A small image VQ-VAE, trained from scratch.
Model: 4.4M parameters, 48-pixel images, encoder arch convnext_v2, encoder activation gelu_tanh, encoder patch size [2, 2], encoder depths [6, 6], encoder widths [96, 192], decoder widths [48, 96, 192].
Training: soap at rate 0.0016, 6000 steps.
Data: trained on photos of plants and fungi (iNaturalist), 90422 training examples, 8.5 epochs.
Rows from block 0 of the decoder of a small image VQ-VAE, named by matrix and row number. Rows with one number belong to one channel. Each number is 128 + 24 x the weight over its row's rms, rounded and kept within 0 to 255. All counts start at 0. Numbers have three digits each.
After each channel's rows are labels from the 100 images, of 14976, where the channel reaches its highest value: "place" is the part of the image that holds the peak. Only what is clearly more common there than usual is listed. The data: photos of plants and fungi (iNaturalist). In brackets: how many of the 100.
# convs0: first 3x3 conv (decoder.mid.0.convs.0.weight, 192x192x3x3, each kernel summed), inputs 128-191
# convs1: second 3x3 conv (decoder.mid.0.convs.1.weight, 192x192x3x3, transposed, each kernel summed), outputs 128-191

convs0.128:116081140119151125102135114122135056106122131103116121097131119148091108113159139150157147160122164123130155085132101155112139113108103143134124128159102128075136102132089139119148118157171128
convs1.128:093069118137115132163151157151115130157116143131144104123155141117126145159120167127079149126137094121117106130139130130097090167170112147082134119146121120120127076147128109076128095137134138
place: top centre (27)

convs0.0:154107085152158109101100103129111086174120163090126087139111137124124137132118117164106141127123137127130147089103135149136115106144132078172090096132114093140126077144053112134126155154140097
convs1.0:158117131124148091112156156098140093153126149140100146094156119144106165099095115107126137133102133125103147109111156157110152163116113136133160134073183105114083136137131119109172093162099150
place: top centre (31)

convs0.152:116168136140134130162133115126114127114154139111137150140151096121075180137181130122141102116135124061089168144119138124092109122126137145074147099133113152135130127070145112087141116150077118
convs1.152:117112119121157108166134137076115118124149122115125126113122089103122149126118150092165154155120109150126130162109163113154128145110088160056116136116105121110117078162114122162146095081117139
place: centre (34)

convs0.159:097127169136134139090092132106114111105116136154130166128113122130139150115122162103183131090107144137104130140108112127141145129103144137134079139158137139112103124109170136107145105131140096
convs1.159:088090111145165113158142112125160087171119109109176146100143079119145107148130152089133097153132123143088117093151175092105116140091102124116167136137154080124119141143119141146132149110105125
place: middle right (27)

convs0.166:110137087124116130108160098100113134142098118111090120134103114107091137116097096120102137110098128119105118123123113081137106139109108114124095124134091070126106104121094071156075143108083118
convs1.166:115097144135146130154155133139118102183157150132147133154159128138157090133082165124173099117116165120141121090114120157106139143132126108151136127114137126144140128102133113129143113172116133
place: top centre (39); top left (31)

convs0.112:114171158141095117124126122117176114152139169144106147122136089172151109134117139069131131148132083148122136108116124119143164117145089111072124146147123160129114145118127172154132115103137090
convs1.112:147091096132128167150127121080137130123139148104130120135144094130097154160124099125162110103121090137118152186147113161108125153133130133049153124107129133110115100151179142105170121122122189
place: centre (31)

convs0.124:132106093118102108117112077145132150131158111122136094120083177096126141104086111148075114122112147128110142111121129138122138115142122085185125120127124090090134109115085110134125117118157156
convs1.124:148100149113124098102082129161105110145132147144117107120168154132108141125115132080087131124136112125148114121127171125103128125162108171176112104147100104121136108180143132134104082137156143
place: top right (27); top centre (27)

convs0.126:143115150128138131081108139124145110130096119124134149137117122150140191163084125143119162145123166100143127191119130135093095100129121149168087124146098108117126141114115100084130155174161185
convs1.126:146120143121134130133148150118131164169123099076116090145118145159135101106109125096143100189129077174140126111143103149122113125142124174151080141134093128144114094120173177144117130099136090
place: centre (30)

convs0.5:134164072121088129124166132138103104104111150142095109131095126073122127105083127111112137071123117102127117192127128105106138088128146109117101124100062100162110121137115140149133145121124059
convs1.5:131095129122125135122152141110124080138149137165090127097160115108127172158102154120131104134122117126087128138108129155135162139100129114123156152107160153130132102131142117093160145139094156
place: top centre (28)

convs0.165:134118127085122125101142117132125095110125100122088117122120128109096075119091135114066132094143100139140103107136135116125113114129098167087098153123071062115125122113106083113093135116089143
convs1.165:094115128131112120135138112156133127155147145103132114128107138110132127095119131130163118134129128102160111105109130140084136156112116119153135117134143139132147162125119105139126125115158099
place: bottom left (42)

convs0.24:117104146141098127122118105132127101112118080110097124120100145122157095138099118117083125122120168150113094095112102123106109130102112091100107115135087078110116085097069109121081100117105136
convs1.24:118117136104153106124076135136147117135124160168142121091125148127117149138167130135162122148141121124123109111129110129110112130135122159133186131144103113121127142161111126144142087147160151
place: top left (28); top centre (27)

convs0.162:153133090121116122076114109129096128153141126126143130130115103097104124102129158131143161117117129119120125115136116100131148117126073146099071159116120069114126112095139132129125119117113134
convs1.162:094093120140133096161132090158136132173111127122127127149139129123129116127124183149124105160116140122132155127105136144067144135122120122125159119147163140176175118128161098143135176182146121
place: bottom left (57)

convs0.62:112112119110149112092134112132088118127106104147078108126089122113126105104132118142113139073127121144145117131116110130103114104117143123086118127098071072088141112135079133119115142102088116
convs1.62:134125138132130102109114098129123136214128116112147094142143162139116131127152172173161084111080134107138131126098137135148123129101077126154099130143088159147207130066142131115116140122120144
place: top left (36); bottom left (28)

convs0.26:132135097106131131120105132141144112124131136117121107123108100114200125080129133162105129155155174109093129150174138115150088084116120119169112157119112080103114133085080111093144142134129138
convs1.26:146099139117149118127159079123153159137140145116114119152140122144139109103137172101139124119134122181125101133117108153136112134139135131136052128154100113119104118137164180146128165104133126
place: centre (30)

convs0.7:119162108091115111103174084118133127126127107116090120111136121130112072122118115079125101114077065095116146134107108103109114104131140119102141097096109078112119118117106130141120104120103102
convs1.7:102122131174147147115143143116115137161145136157114111137144106139132132109112188137105159120107162127112135141138115131115111146125113135143094104148116118140145144130194196142132087134144141
place: bottom right (32)

convs0.2:117127142094100119161128151124108159105111082099106114104135122079112132100104120125180084089149144098079117122128118098100129103104108112113134103133097117102126132106089113116086083124099159
convs1.2:160136147126177127170148155111146102152124138110139132150129106113187128115119147095159092125138120151127151134129124144133131151116117156114074127146148097115100069145110135097191109133118140
place: top left (66)

convs0.127:100079120117132125059077122140111107160097118123123155119091114183137085097137121105129107099151123136112118100114125104096136118127120136087093132119106113119134118127094134097103101091107079
convs1.127:108121142149118108128100117152104125187142118148126132150141158159150074137135183140139128162115141126160145089127133111102152175100112103154150103138141138142121145130128156117129095141156132
place: bottom right (31)

convs0.69:107132139135165095126085130103157156183146102131137101105111141137201097118105092153098136140111143107130129093103117129134143133138111116146124131123185137139106111163107096165121161131169127
convs1.69:154126136122097089124116132101112120150106116143122148069131159100110126129147098127129129150136088169147100111142125170161119136147108145118148153165117093074104091157132118122113137094131106
place: middle right (31)

convs0.22:115183130109098079120116131108134115124129129134150082119102101089144118108092098122129126149108147153125133100118096107144145091111069093121105137103140192111105111141132105146132105105123107
convs1.22:131091151133129105148123120124135145158104114142148198132157150169148129141138176123137086148140142136122097141128106167146110147177137160127129127108121112108109100123101111115102177102163117
place: centre (31)

convs0.87:095144123102164113114081164122122136095113095113104141103104128149134116084174092134128086119133115133148109083121102112134168188110165155119139130131147183098131126133104128127135117113110109
convs1.87:124172118116141145113091139136123123153120089101169077079141179145108105148149135153117106096150133074145139162193111082123094157099092113134135125133075183123147140094093144131153125115135121
place: centre (29)

convs0.93:133138138076125105133133138131144124108105111120156109147111106111104118088119125157144172084112145132134118132116148118126192109128120143108062152088091124133113177144101092163126159088157138
convs1.93:145089137123123138145119111130105113168102119105136127116177164118104159168104129168111110140128121121112126130142164136151127144145117154134129125139126131102187102122116149128135195139113130
place: centre (29)

convs0.35:137163180123120095121177128118120122132127139146115105130105106102196140134103115107101143163144128187119102120126123152136118110104084106146101128121113078110140157153114114133066121114122115
convs1.35:128094108126141128132118135144140144173104096081132116098171147156129116152100171110136087088127180112125142151111116118128149154149151103109132131135119104135127136102164146125181171132107143
place: centre (28)

convs0.91:112154096133122114106127094148108097115099118117146131126155137140082076133127106096111126109141087107125081097147147110121114115127096144102143124128066133139132089106153130119059128119106133
convs1.91:105108124093116115159115109135119119108178127155158132141103125138140135125131131116101142096133101135156120146113134138114172116115107155119159151115127163143072130123093070141152091139144125
place: bottom left (30)