Weights of a small image VQ-VAE.
Model: 4.4M parameters, encoder arch convnext_v2, encoder norm layernorm, encoder patch size [2, 2], encoder widths [96, 192].
Training: soap at rate 0.0016, 6000 steps, batches of 128.
Rows from block 9 of the encoder, named by matrix and row number. Rows with one number belong to one neuron. Each number is 128 + 32 x the weight over its row's rms, rounded and kept within 0 to 255. All counts start at 0. Numbers have three digits each. After the name is the row's rms in percent of the matrix's.
# fc1: MLP up (encoder.blocks.9.mlp.fc1.weight, 768x192), inputs 0-95
# fc2: MLP down (encoder.blocks.9.mlp.fc2.weight, 192x768, transposed), outputs 0-95
fc1.621 094:103095102105136137135128116130134148132123112086131168174139144136115175128112120123213150103104107094169142089137044101111172119095100175158158102102236104167092112141163054166133110120155104155125097145139149121089147104107086124140071053129108144113162080179120118110126070123088177155
fc2.621 094:094100158145182205128149119131149139117127118172087094098118139163180142134086130083128167118082153156186128199158108115149117118121145144095109146114060122126144152179147101148200127134139166130109171150156115100200127118116124100174078164123150159075142132166073139096173098139117047145
fc1.622 098:173152139109131149135193043111094164129160100123052181145173074129127101191149109086142203147152083138120240139112127105135087144088161110081181176092157135093114172124126117068123104103122115084106147118148140127119126107128106107121085145125115204180058079166164166115138089081143113172
fc2.622 087:159085135144078086149145084063110142138104136091141138116143127151142110150113067167119109109129126132070128128149179158135164103189153149132141100086110102137121114100124164124142075139078078057126140076149140165153123083150132141092068155094150179094106142127096148086109147072125074154
fc1.623 112:140103141103096120135144113141128129082109130081113139055119117100123216102241145153154166081145126055074128079120075109111135104122118156131114154136088210116108100187115172099103134148152145129127080161152147120135121122117119121110139207145158149106129052164116129123194150162145101116
fc2.623 128:119144183110167096065099135133176184092111087191119082172106138136132121146147124155087098097114125139121102121108141134146127123164069149134112141076091120127114139218151142122063164126154146140128149076064111124169085117163097122159123101123173139131104115161122146112057111110115176095
fc1.624 098:149157134115152223120146180168124174175142126162106136123126147153121146137113148127147098094132129151184100148144118152186132108098115138145156144105146152115116102132082140200133185103165142054134121131102136097112077137080150211137106135126123112090161170100086084121136125181126111124
fc2.624 090:072144109146144156153139134076080127140110138181106152114173080151125119101165124148203103089111174121174095103182151147073130098139100088182150148126178097183128099081156159102133196116118147179171122157142117167097150116135166069113094054140102112181131118106166156110176162089123180117
fc1.625 089:174120116131177192212130128109135163133158129097105168083153142113092120153120136095163090106129169130102056115153128166169103176165150157116125129175155122133112158137145084118087132149122104126143152107135104101150087104129049147167112142121125158132119158128128175086177112134178114155
fc2.625 085:127121163137140134149161120129155112154112162205117077190138118146101137151108144152166140143138071134129133123156151152106129177195156130186166113090097095127152104159150079076090096103155139148116134078154128138097157139126062075112089135159090100105138137139121114153132142104159178123
fc1.626 091:157113118142144111153126089109090150189165124071139142125154128099131117206116131155145116138168129128125144088102129109113133128139136132106132101185135139184132139118131122183160088148188132149103105114139100051121094143071148151121103153157121207128076236090104077089081141119133117137
fc2.626 087:184089126098132117133123125102103099157095112195116139079128149100055111196111135121134116133118135148117147139088090125102099147091115151112117137115107145173189067112152099142143159131046084107126152153146140137127087125119101102057160174187080159123089151126137112138122103209077154160
fc1.627 090:112155119175103173110145122103140166145136148187155137143083106109158120094159149174153169127112134113112149128112084092127131136104082161125192131134222191146118152131130060100157137069149106129131123118106157175144132110138133088133166084101148091190121078130121154110165110062211116134
fc2.627 085:119196081123083146121129122106132104122119190105127145128091058151103151090177157157089100153127123203162160125061154107169155127129076112138139127124044071135113116168127127153121129139125089119075113191127123142084114165120118098107167139118158145144154045128113091078107158143079069112
fc1.628 092:143137147112128113159098180115097077098130112091064114125196154084110176137122145152136149089161191134146159181181098196102098129137140087135144122092151109179126137107091196106130119115142144153088095201110084147096117195120117106102109147127132145109191106113128096140107133116148034135
fc2.628 085:135108147154101135100116175145111095091112136135140174071091081133167070145175144145185148127128151169115132086112108127101097096188106159129153131097146146134100065194140142104138148127131139080124076172114139095094150109130130114148105118141132131155115161080103167117121144119070128102
fc1.629 093:195041139101169087132146077107117117109084115150130154058133113117108113119141118142108132136210135182123099204200093104156142145147095172152162151129130144118111130076235110098195100174126103144113073153090110139134118127151078112128108146168130108106141092184156151105106109101123135114
fc2.629 118:127084120150165171113093128113116141144112141064134102101135131080130099114138172156138128000114152150163142163132108155104118088082134137141085144118161127099116131165134122174122186093161087109129124212158113171195155139105115102133142114115115132117160124161146112062115119122146123107
fc1.630 092:126151121164128143118157163063127127130086121161101131212103157112148160164088163117076103175125139137181206195158141141137128184136111116081066098139195132155185098097119147176230136137101134079123089172168155119092130132119141117118146152135116138146092168134157099127115171105120159117
fc2.630 095:174109113140102082144163132163127132099119115131142094103159162149136124135140137126184182147130122112155119071119068161138129081101082109154133144106137161157128090106203067059141132157176173146125129110116118134109124138123165108094125115173120125125128124114142172096129113167143131088
fc1.631 086:117154097152159161147155150183125136124124167146158106022135145153129144089093120165128162079107116104105140144069087137067171155122146146134140107197113147187071119146154036101084119100142084114114162123153158147102145127108101147102170142163067127119130153145094135044142126120183115134
fc2.631 082:124089123131200101132123188094161110201121152113107131219106110144097144171118106168141080053114121128135171086142121189162114151197096098104095122136133177145093167153099088157119103150091148146129146116118158130206141151125157135105152176094036090102121148113117078111078103153116215146
fc1.632 101:173131128183124164119108146097176131111150157089127134100121126100129141148114154122165130183075160122169135142145081109126144186131183115123155122142130134131169121167122121144134143121056117111137155119182130094143139114147164167147132087097221065102114092079153162144146123148125158112
fc2.632 085:131099163118109134123171133165141120165112149082123116128111109094163084126106098134086121111134174066134140170111142158112074069122141150140108130128147110134154146196136121135098092106159087109101112124153133101099120125099150145147108134145130104094082133131111117099021158154147128143
fc1.633 101:122128115218100164147140151109119083102169149123090126152128150148111088156135202139128114106133090167106127104126132137129169162150134073103120134158163110172141149139171083094098150125094124100147194082123109099093124108141185125124135071116134082167143132051179160183134094091163089130
fc2.633 114:107194166111133067127077123168210111107058125126118116102104146135067079086154117133112067160135119100106150092062089105145092097118105139093139147159137141137099123067131123131095119084131088091084169115080126147171101143120163145119150153192080081099090143126139106149111125124063125130
fc1.634 096:106091134129109129177199116073107132047106115071078106114194112182092095161134145121107171123125096136126198109146124135106094135145119078142126135116099136110145128102156078069125144114159152095169061129095128129152144131134108165134106142119134151153181099153164091142140135101156165196
fc2.634 085:126085083114123118129135120146114108128158091167183158165098080139151126119095131163146071111097138152124152085165143127114190101215086140154127173110155117090070082123001084117143116126145114090175136125091139137118109159124138125115172134187177146168105169133121116117105155091082108133