Weights of a small image VQ-VAE.
Training: soap at rate 0.0016, 6000 steps, batches of 128.
Rows from block 0 of the decoder of a small image VQ-VAE, named by matrix and row number. Rows with one number belong to one channel. Each number is 128 + 32 x the weight over its row's rms, rounded and kept within 0 to 255. All counts start at 0. Numbers have three digits each.
After each channel's rows are labels from the 100 images, of 14976, where the channel reaches its highest value: "colour at peak" is the nearest of a few named colours to the mean colour under the peak. Only what is clearly more common there than usual is listed. The data: photos of plants and fungi (iNaturalist).
# convs0: first 3x3 conv (decoder.mid.0.convs.0.weight, 192x192x3x3, each kernel summed), inputs 64-127
# convs1: second 3x3 conv (decoder.mid.0.convs.1.weight, 192x192x3x3, transposed, each kernel summed), outputs 64-127

convs0.155:087074148072159120112143156089100101106107173103107109121132114071099117089105146128103072104130111054161132092065100113140096087100098113143133059147080096112099157095138133155078092187129115
convs1.155:127127133145101134124126154132124090136159133137081156146081133140132169211097161173116150110122119047116100123131159154132075145153155135103169154103136112173112109101143143165153117139158091
colour at peak: grey

convs0.158:083159096066049068171117149130105114088111140150118142086103102105115092137145099162163103120127145105119095095121131137094131101091159127078108080055156091075152072077149142170128124144141125
convs1.158:115144141106120116133167151131130153119141115126130159120121106147114144162158191100135126074096177155168083129093119082162097184145162123143161131118197111179096119137125147084074122112208108
colour at peak: green

convs0.47:119097152060144107086062147068083124118134097122106100081059092119087114118120138145115123121112098115137064118113121108163115116090119106082019104170154047175091101173117095142106113104161163
convs1.47:145095160116112086109137100154155135120129118099126130115160147148130127165143140122087104088177126151094120072124162193132054130162237118146127153116161106149151186135113182126120151192189117
colour at peak: blue

convs0.136:155149128113140092155081143130067121075139119102103137103132098183148105140123103119133152173065139144126096150153152100097128150119141113117042146076147060145124118063170120123146167117143154
convs1.136:137128131052213116139160209160152138099140147121116132126095153147124151104109205090130129114114129133151124120131167090130124170135180116107146099149188123185078152101188142075068151078200109
colour at peak: green

convs0.104:115130110118177143106073120120115097119085100159186111123085104170066125109139108133123120116136093095113087096150116197140100086186123085134087107065190210120082131156145088115096125178155089
convs1.104:137178105068128105144120133176120110136161153140120100152117092114140052108152060149146122122168208144128142129132164084049146106142108155135082155098098131125138153130047123153139078118169144
colour at peak: black

convs0.171:102093124197198187093151095120101116197098120134115144102142125163117149121163121084123124126171133086196165125116122065208096089123117064121101124114133113182142118167103129137113120109125097
convs1.171:157145106161099076159097101128160121209136095133087150100161169143129198176133141143092160108119114147172159139138112085056150075130142103141137157071103147161132182147098161195167110147170118
colour at peak: purple; pink

convs0.80:113121113063148224108067100027094136094078115089126106106113136141083125111090104167101109121075110156172148114109156079101128113113104083127090160035102136113099133178140105124144123146153125
convs1.80:145116059103122133158149103105141136139122124119087100161185166144125135110152111112122148173166102153147146134059151093115096097117126138163126114118064133188212145138184123086088158132154111
colour at peak: pink

convs0.56:143118123064122108130116133088092097136122134113055147110157094099060109111117122135130132094117132111152154099122132140118161105072119099082081158110178131167104075085128167142096131138111084
convs1.56:139097182115129170180181146114148152141144112141110160132182124093147086114108206118115120130142059159153116177139137086175086163182127129125122119160211083120092144152115172085071168139183130
colour at peak: orange

convs0.12:077136100121064076143072103081101101097107120115090132129098121109167100120131083104118117147171133082115129147138156079112107099100145091130067146124100054121127056100165161158128134162091134
convs1.12:148116154092145093170134175143134126161088154154136150083123104149143152115111213105059108115167121149177111156122122135121104116170103171118144159115118100081098160131142124066117121139220087
colour at peak: brown

convs0.191:121102139151064138082085083084103137093059131156134172117111139153197073138099125083089111198119162142132138145168168058142106054108141059077061134094121127096171130121122130121154158135120126
convs1.191:120137141094149099154124130141138163145186107127129191114137086081118159214156150119099096089094117140137087117061151121135081149141142129105123138133149094149096138166143153067094124160193096
colour at peak: black

convs0.57:144076147094107064119075216092129124099157095119110136127103112142099153105079171161168107116041112130085118105125143165146100182088124114143088151188112151133148121088133141095135124141133119
convs1.57:113163197161154166121102111139138165139127138104087139185129130133142085135121107109156103091157128163129132152190150135180103112104122145160134077173182135127088152102128164032118129117181170
colour at peak: yellow

convs0.51:173185141147174037122063088122121128183118141121179142096128119129098097110114161169159112103087148092094131088121122139103117121129119101153088090127133085133152080155131137105129142112119097
convs1.51:101097074159087153152162121095154106130138121130100052122117138080137135088100151136127135118118089184141147074130121171164096094137162156122145165173119155131176183096194133128113125091180130
colour at peak: pink

convs0.181:114089096061112100129156136122162089164133199128118150132117119166125125163133147136103124135153108150156089161136158144021126148113150144050128077140169133163136114107104119123117118142107161
convs1.181:124138150120144134128136118103162128113163128130089203127159135128114104138158148101087129102130076172125116140111157106139067133128126164110112079118151071102097185174072196065100126184163156
colour at peak: black; orange

convs0.19:092114138099188102114109098091144140166128089134133086113144152116123153051148122135113107126111119075126146110064079115148142144173086112214134108108139137081059164169070098109101128119102111
convs1.19:127151104099147142099124142126129087108167134135091149112079062085150124113140152153106123146164153150138110165150160113127146130099102108108089117123138095102068160125160143071176139126245135
colour at peak: pink

convs0.69:130108160130115108124166192140094142118129138110064150093154128105121089079113196185127139099097167118115205114083154099166108112060140143091144119171114116117154093140145190154139110171171136
convs1.69:139103117090126101112187120113087110124192111061119164156136107135092077142116118127113128147139115091142113129168166086086136181099123161143068146088110113131094130142117145102061120147158077
colour at peak: brown

convs0.130:117108119133047137124168106121100129075098074130143142123100089151112095193093081083124167115130127112117093127135123129148143129170152150127183095132145085114184064156122098130134138057121115
convs1.130:148156081124139129176164134101170166095120141124094151126157104125081123112114140135116118090152148111122100120074171125128067192130129153101101096130150152132120131161164148058066085166207129
colour at peak: brown

convs0.0:124150114101108103155146205123126150080123132096128178143120153126054143087128142141176131116088146066147101134145129137176075060099144149046044098072113146129153111093100110136143161139136094
convs1.0:176152130170153129120158175143167103157163117131097105102070158142149165111143143154166177174163149107109179117143161128131227117158110096099205150101126101140108186161186140081113146111200085
colour at peak: cyan

convs0.95:102112120170077151159184126227120116120102151153108163115149111131060132106088091179160156130159151129124083064114119167091069118163137103115117134111152097054116067180152115124135168125133100
convs1.95:150110151079171142089132090120141165151147162096054151188179110128142118147136168116155130122098130128192131148152137094135117103116149173142157153125125097097162142124127113088125156088183125
colour at peak: white

convs0.189:105118092170098112172095167133136177103098072108071121112117157090087130114070152087131143104046125097124076119141070080116078099155122152092037114161061147119151117168083123110104129047163131
convs1.189:105099063120174141102171135105127139157175120099108105089160098139126130103163130101105144115129067110148131104133097188136161116131094086054163148146120078095181185177132158101126187151113131
colour at peak: grey

convs0.11:134094123197111168084100123165093138076102106156126129066094092113150151120052089097133104164157167087113057128122100104179100134165132088150066108119077067103097106127069092114113124086178135
convs1.11:156097124182139094101131122088168150123155142099107120114125137107146107163120151161104144129160053067130133093121199179148135118117172168117124123107078147167142164138132089153093168187173115
colour at peak: cyan

convs0.44:111173149164100164101090079075152124093146105123173147176116170141133101142124080134106090121180144146122133115132138100129114125087138123117075115052098097110140137117122117130129153102114129
convs1.44:116124114108124147062135128056123097155142161120075084084130100135150075083097111147129127107165180093124148164140138105112196153090082120177134099133106123128134132092138086113169092105191133
colour at peak: pink

convs0.151:120165138107163173137173092161152081118110142105102107131127131127103114120145060092151133135143139129170129187135109077128088129179132144120028190126118105122126092226076124127112108146122099
convs1.151:105128100050132141108093099109100063112170101082170127083127135133107134116208098110123181158122144127141138140159151164144168106076117190085129107119122240136151153114148110107083168149139131
colour at peak: cyan

convs0.32:119154171095140088147100190128129107150131128138104149103137100127124118175197159198111127101089105123140147171135137095083151118085172121071109105185190113122109109123170129134136128113129157
convs1.32:126127231105142110121106113164105176114155124111157144111125157145088108158200120106111100067146218140114083125160115110131111144107208120147189175160182086152108173099163103109136077179178115
colour at peak: black

convs0.96:100084155097100102110152178060099153091107147163093154097137122097094114106031131096120181124114157124169128117090092067158101112116144068174087132168138156127075123113144086135131142173170110
convs1.96:153095137138105104109127124141161133097174117104122176110155149152132137208132147163064128100133139145160093106153145141057092139172194166105167129077114070157170188119133106211141114145187165
colour at peak: purple

convs0.21:152174110150139147114162143164121129131150116169127126121079099091161148119166143124124128135141137107140110160143115149152159138165119149116151091138145165118121134155087132158149112145139123
convs1.21:167164107090140106145138125126126132122174086142078158148167138115109117189150192107133106147156185123121131168159123108135112119105114106148095085124134102069004189125094140114126119157222119
colour at peak: brown

convs0.156:138176090091006052135141132075163141165117144131160158091114109088141129122151156158119113131183142122183097088120132127107101101129118124081173096155138064114164075108136169126126146106140124
convs1.156:081118100097120128117132072116139116137167164123106115140148158118134120096137164082047111072112123175157190124155105109101068128113106122159154182125173105092123150130125117088157062114200140
colour at peak: pink

convs0.65:131163115138163156159133145154147134158142115099097167162065153156167124127112184055109085149135083105138113170115170066066093118114144146053136117180120108121164131071070151085126110136081132
convs1.65:129123116108123157125119119201088120096189139120115094147139153098156134112117087136128186110136124124160117135162160128166151122108134152177113113142143101160043206125139091079147136173218071
colour at peak: brown

convs0.78:085135098152092160127197126200168107112129101131065135149141145101136128164103058129101133097122121128129061068121129089106107121148142160192180076071074167119124128141132113136120139099156178
convs1.78:185174109133163172118115124100198106122158151107038150164111086118091120102122160134147147160110160131111150117132100143156197158129111114103165130143118112150080154135149092069100141126220130
colour at peak: grey

convs0.25:126076130078107122154135092194125113115124148118140132124127111093123087146118117145130063125104094128077096107160160154135111109123144139102143078049089161146131153063140164108158124131115114
convs1.25:154161126131117113136129171135105128119098153156096143121113145131135120112177188113105122152184181134120103181133145108161150144110127123089141080090137094106012098147153155088123105166205117
colour at peak: brown

convs0.89:135125110109035125118084138129136106065161088104077107109121106114113128133161099141137088108107091135090028102168124091123120153129112094083084131068130068140107075110086100096141109068156131
convs1.89:121122133079211123145090171124132143131125160169088147118139169197116170101097196095175117087117151172115104129153129116136092170126174134130139126082176140161052151138170144073063149063210145
colour at peak: green

convs0.29:109149158151154113126113092082144135161148083114161115161158141097098136106142146104126077082115085118097141108093105119163085160131092158110181154135085099087164135172199156106150081148088090
convs1.29:118139115081141159088133152111134103103151157158068110127067075149124100087103146158131155162128232147143085150143170140133192165075097106119110104147147131146088144062136109060159122122220146
colour at peak: grey

convs0.159:101082067083213136105130072115123123193083141112116117157159140150078125108183135182081055110062100102111132109080132132093136103067112098173151133111098150103111133154137136109077084107130166
convs1.159:092162095139125119115123096146126111146154117123085106094118127133145097095155128146142161174141186161139120160132135106113145135127113127095083119105149141121121182135097151083111141125186129
colour at peak: black

convs0.31:118114128145203115119174101113131107109114135113154126123118105160073161111136122065149113108117126087137155155111061134077132141128104093166114080103142093158105087139086111095090118087088091
convs1.31:171129119145150188097169121078108162118165136124076099179114110086175111130144146149152198143120054111094108171142151160166168036115168178114108164190095137153168142131140130112123162134161115
colour at peak: white