A small image VQ-VAE, trained from scratch.
Model: 48-pixel images, encoder arch convnext_v2, encoder norm layernorm, encoder widths [96, 192].
Data: 90422 training examples, 8.5 epochs.
Rows from block 6 of the encoder of a small image VQ-VAE, named by matrix and row number. Rows with one number belong to one neuron. Each number is 128 + 32 x the weight over its row's rms, rounded and kept within 0 to 255. All counts start at 0. Numbers have three digits each. After the name is the row's rms in percent of the matrix's.
After each neuron's rows are labels from the 100 images, of 14976, where the neuron reaches its highest value: "top examples" is what is common among them; "colour at peak" is the nearest of a few named colours to the mean colour under the peak. Only what is clearly more common there than usual is listed. The data: photos of plants and fungi (iNaturalist).
# fc1: MLP up (encoder.blocks.6.mlp.fc1.weight, 768x192), inputs 0-95
# fc2: MLP down (encoder.blocks.6.mlp.fc2.weight, 192x768, transposed), outputs 0-95

fc1.154 129:083126205118107139167130138120113157168118137111207117112133107161160121126086132152109154150088157039187113121115148133134076147116106100117073115115118114112160207075057123154139129138146131168149119107138184166139151147152186120099146129122146146146185104136141076099095121126197137143
fc2.154 171:131175159144141109074176072111139162110113135202075122087165124175116164093127109108109152134102180128160164104114088119174183146140210094090116133068062102094149147135122074094105079114104104123189120192184122131081113112151150201090100111182167161105111137200186126146159160122133125160
top examples: family: Asteraceae; order: Asterales; order Ranunculales
colour at peak: yellow

fc1.215 109:146056131129101068109102127138137112098195126139079169092106194123116135151119143182162161125120117131136125113145102179129195121137167180076167147097132128126155128166081151156124174123101129146214115140103150149091012126129076106122079167157103110143119141148092103147139116145127153130
fc2.215 094:095103152101096093097109131126055106130073174128087097115189155065117121111166167094175121129144113095140143129125190150149126153090144126185146144128155067171146154119091149117105145076105172100106156108155096130097113151174125135101127047112150200152115111110113167148122137137136102150
top examples: family: Asteraceae
colour at peak: grey

fc1.306 125:120092177121091140160105101097086134124163076104218109133144113131139132161096086102107191161120168093146100138072132114154080148147112122113079131086079113073146142099049133182129124114153116164128151081145166174153202131153187130125107164110178126120171089210144078112120113097159100164
fc2.306 180:109143135116143158097127146129137106104129102204103089112151183170140183094094125130093121108106218121161132179167101098159148119159162102105099114066023101081168137134094109094102092138122118105157093211191132132129098158138126161080122141136168144138116097193163142187123175097127114120
top examples: family: Asteraceae
colour at peak: yellow

fc1.724 064:157167151121099120179156089092137159123145128125178155150122117148169141129158104119134111058080152119122087100153177121136108167144115080170115184122118124118167146106105136165158181167201131135130135128143151130123087208118108153095143180105110112122141086122144177104161123185181130149
fc2.724 091:139149109141111128179174127143036104120135138084152130099122133116165070177104156131137171203161121087132125106133136137163142136119184111166181137099129128132099180116061133174131179106103074162137119115081176118105105111153149137120120163140152141164138123201158188096168075174171096151
top examples: order Asterales; family: Asteraceae
colour at peak: orange

fc1.511 114:133162099112111105141075081122139157137101133152220132120182091133131141121135126067165166195155129129173104105114142106157169118126097122142090085089079120136099165132078135140094128151155077136093223129116116160086090153071197141109120162096099140127139050133159096180116102131200147171
fc2.511 097:095174168114069126127130155122128162085102128174111151129112047158138131104116080065143140122094155092150180108142116166169174141100153102082167196104062146111106178140099105141116104097147144121197151118121129126078105077129085192133130135122129085114185101085123077134090115077159068162
top examples: order Asterales; family: Asteraceae
colour at peak: yellow

fc1.158 153:101166141213105112062137185112119119156142151116130144095161182116160082154181128153157143148106102174142138140123184172126066146128104060049170146124224134160107131099142126080149084131153119147171167142145084116190045100132147050146193170160117138126110166111136159153138124106060082160
fc2.158 150:134157245118133150160152139172135164146141129130118140175104139089120147211119139155112156140141219120139118104090145186142132134117144147110137107114038121133156096119116147065163164138079154063130085126102123122098163057144140171098133167142082097131139136180100133143139138119152086069
top examples: class Liliopsida
colour at peak: green

fc1.538 156:043158127136162135149106072149111202138137191092220159100126125185146131115118157115140125115128173078166078136105156153115126174136032120099113095128072199176107092130164117090111117133072130111103116121083143114084036144133116136126118128090133148155140118120152120132146156133134089173
fc2.538 119:095160108113117112165124048115159149099115112127111159121100072109086093154117097103134153135110122139087121126114076147135125162163171091086141161099126153077113190183097150100104096134135125138190114128098141127127090084179036170107114185182101041084184131184135093095088095062122094156
top examples: family: Asteraceae
colour at peak: yellow

fc1.434 114:166161215118137124139184178156088127107086160127103070146132126071117094106177158123123119137118102183126143191097138191128141171173127141139118102114131117162131138146129146143114146200139148121117126134105115168120070156131142154144130146170130117162103102122115144089093101094124129093
fc2.434 099:143122183156130129068118144176160184128115137091075111155068149216094166110095105211061122115133154128156132090154134114146101152202103101124128150152136100117162145130089142079177129099127134153170097104172144207106151149143119159048095128126141136095186100117137125127107191155129139127
top examples: order Lamiales
colour at peak: grey

fc1.61 099:121127078122095120144129151139106138118146116145169140174156137125116140132125153135133137125104063104189175186073124150169102124097129092150110114084086102155112105080149092189133108184149138161135102140161093182109182101178153092165107185103107127120151114113120125139131152159169105106
fc2.61 140:135084113103126178170079141137151109169151141115156094142152118035099085160159132143146159101157101093142123103210105121124091162121110180155154153173092112148132089137150147171169121167129155146115117121180123100123104168123072107115116160090121125077152123076080146090126119181137123136
top examples: order Asterales; family: Asteraceae
colour at peak: orange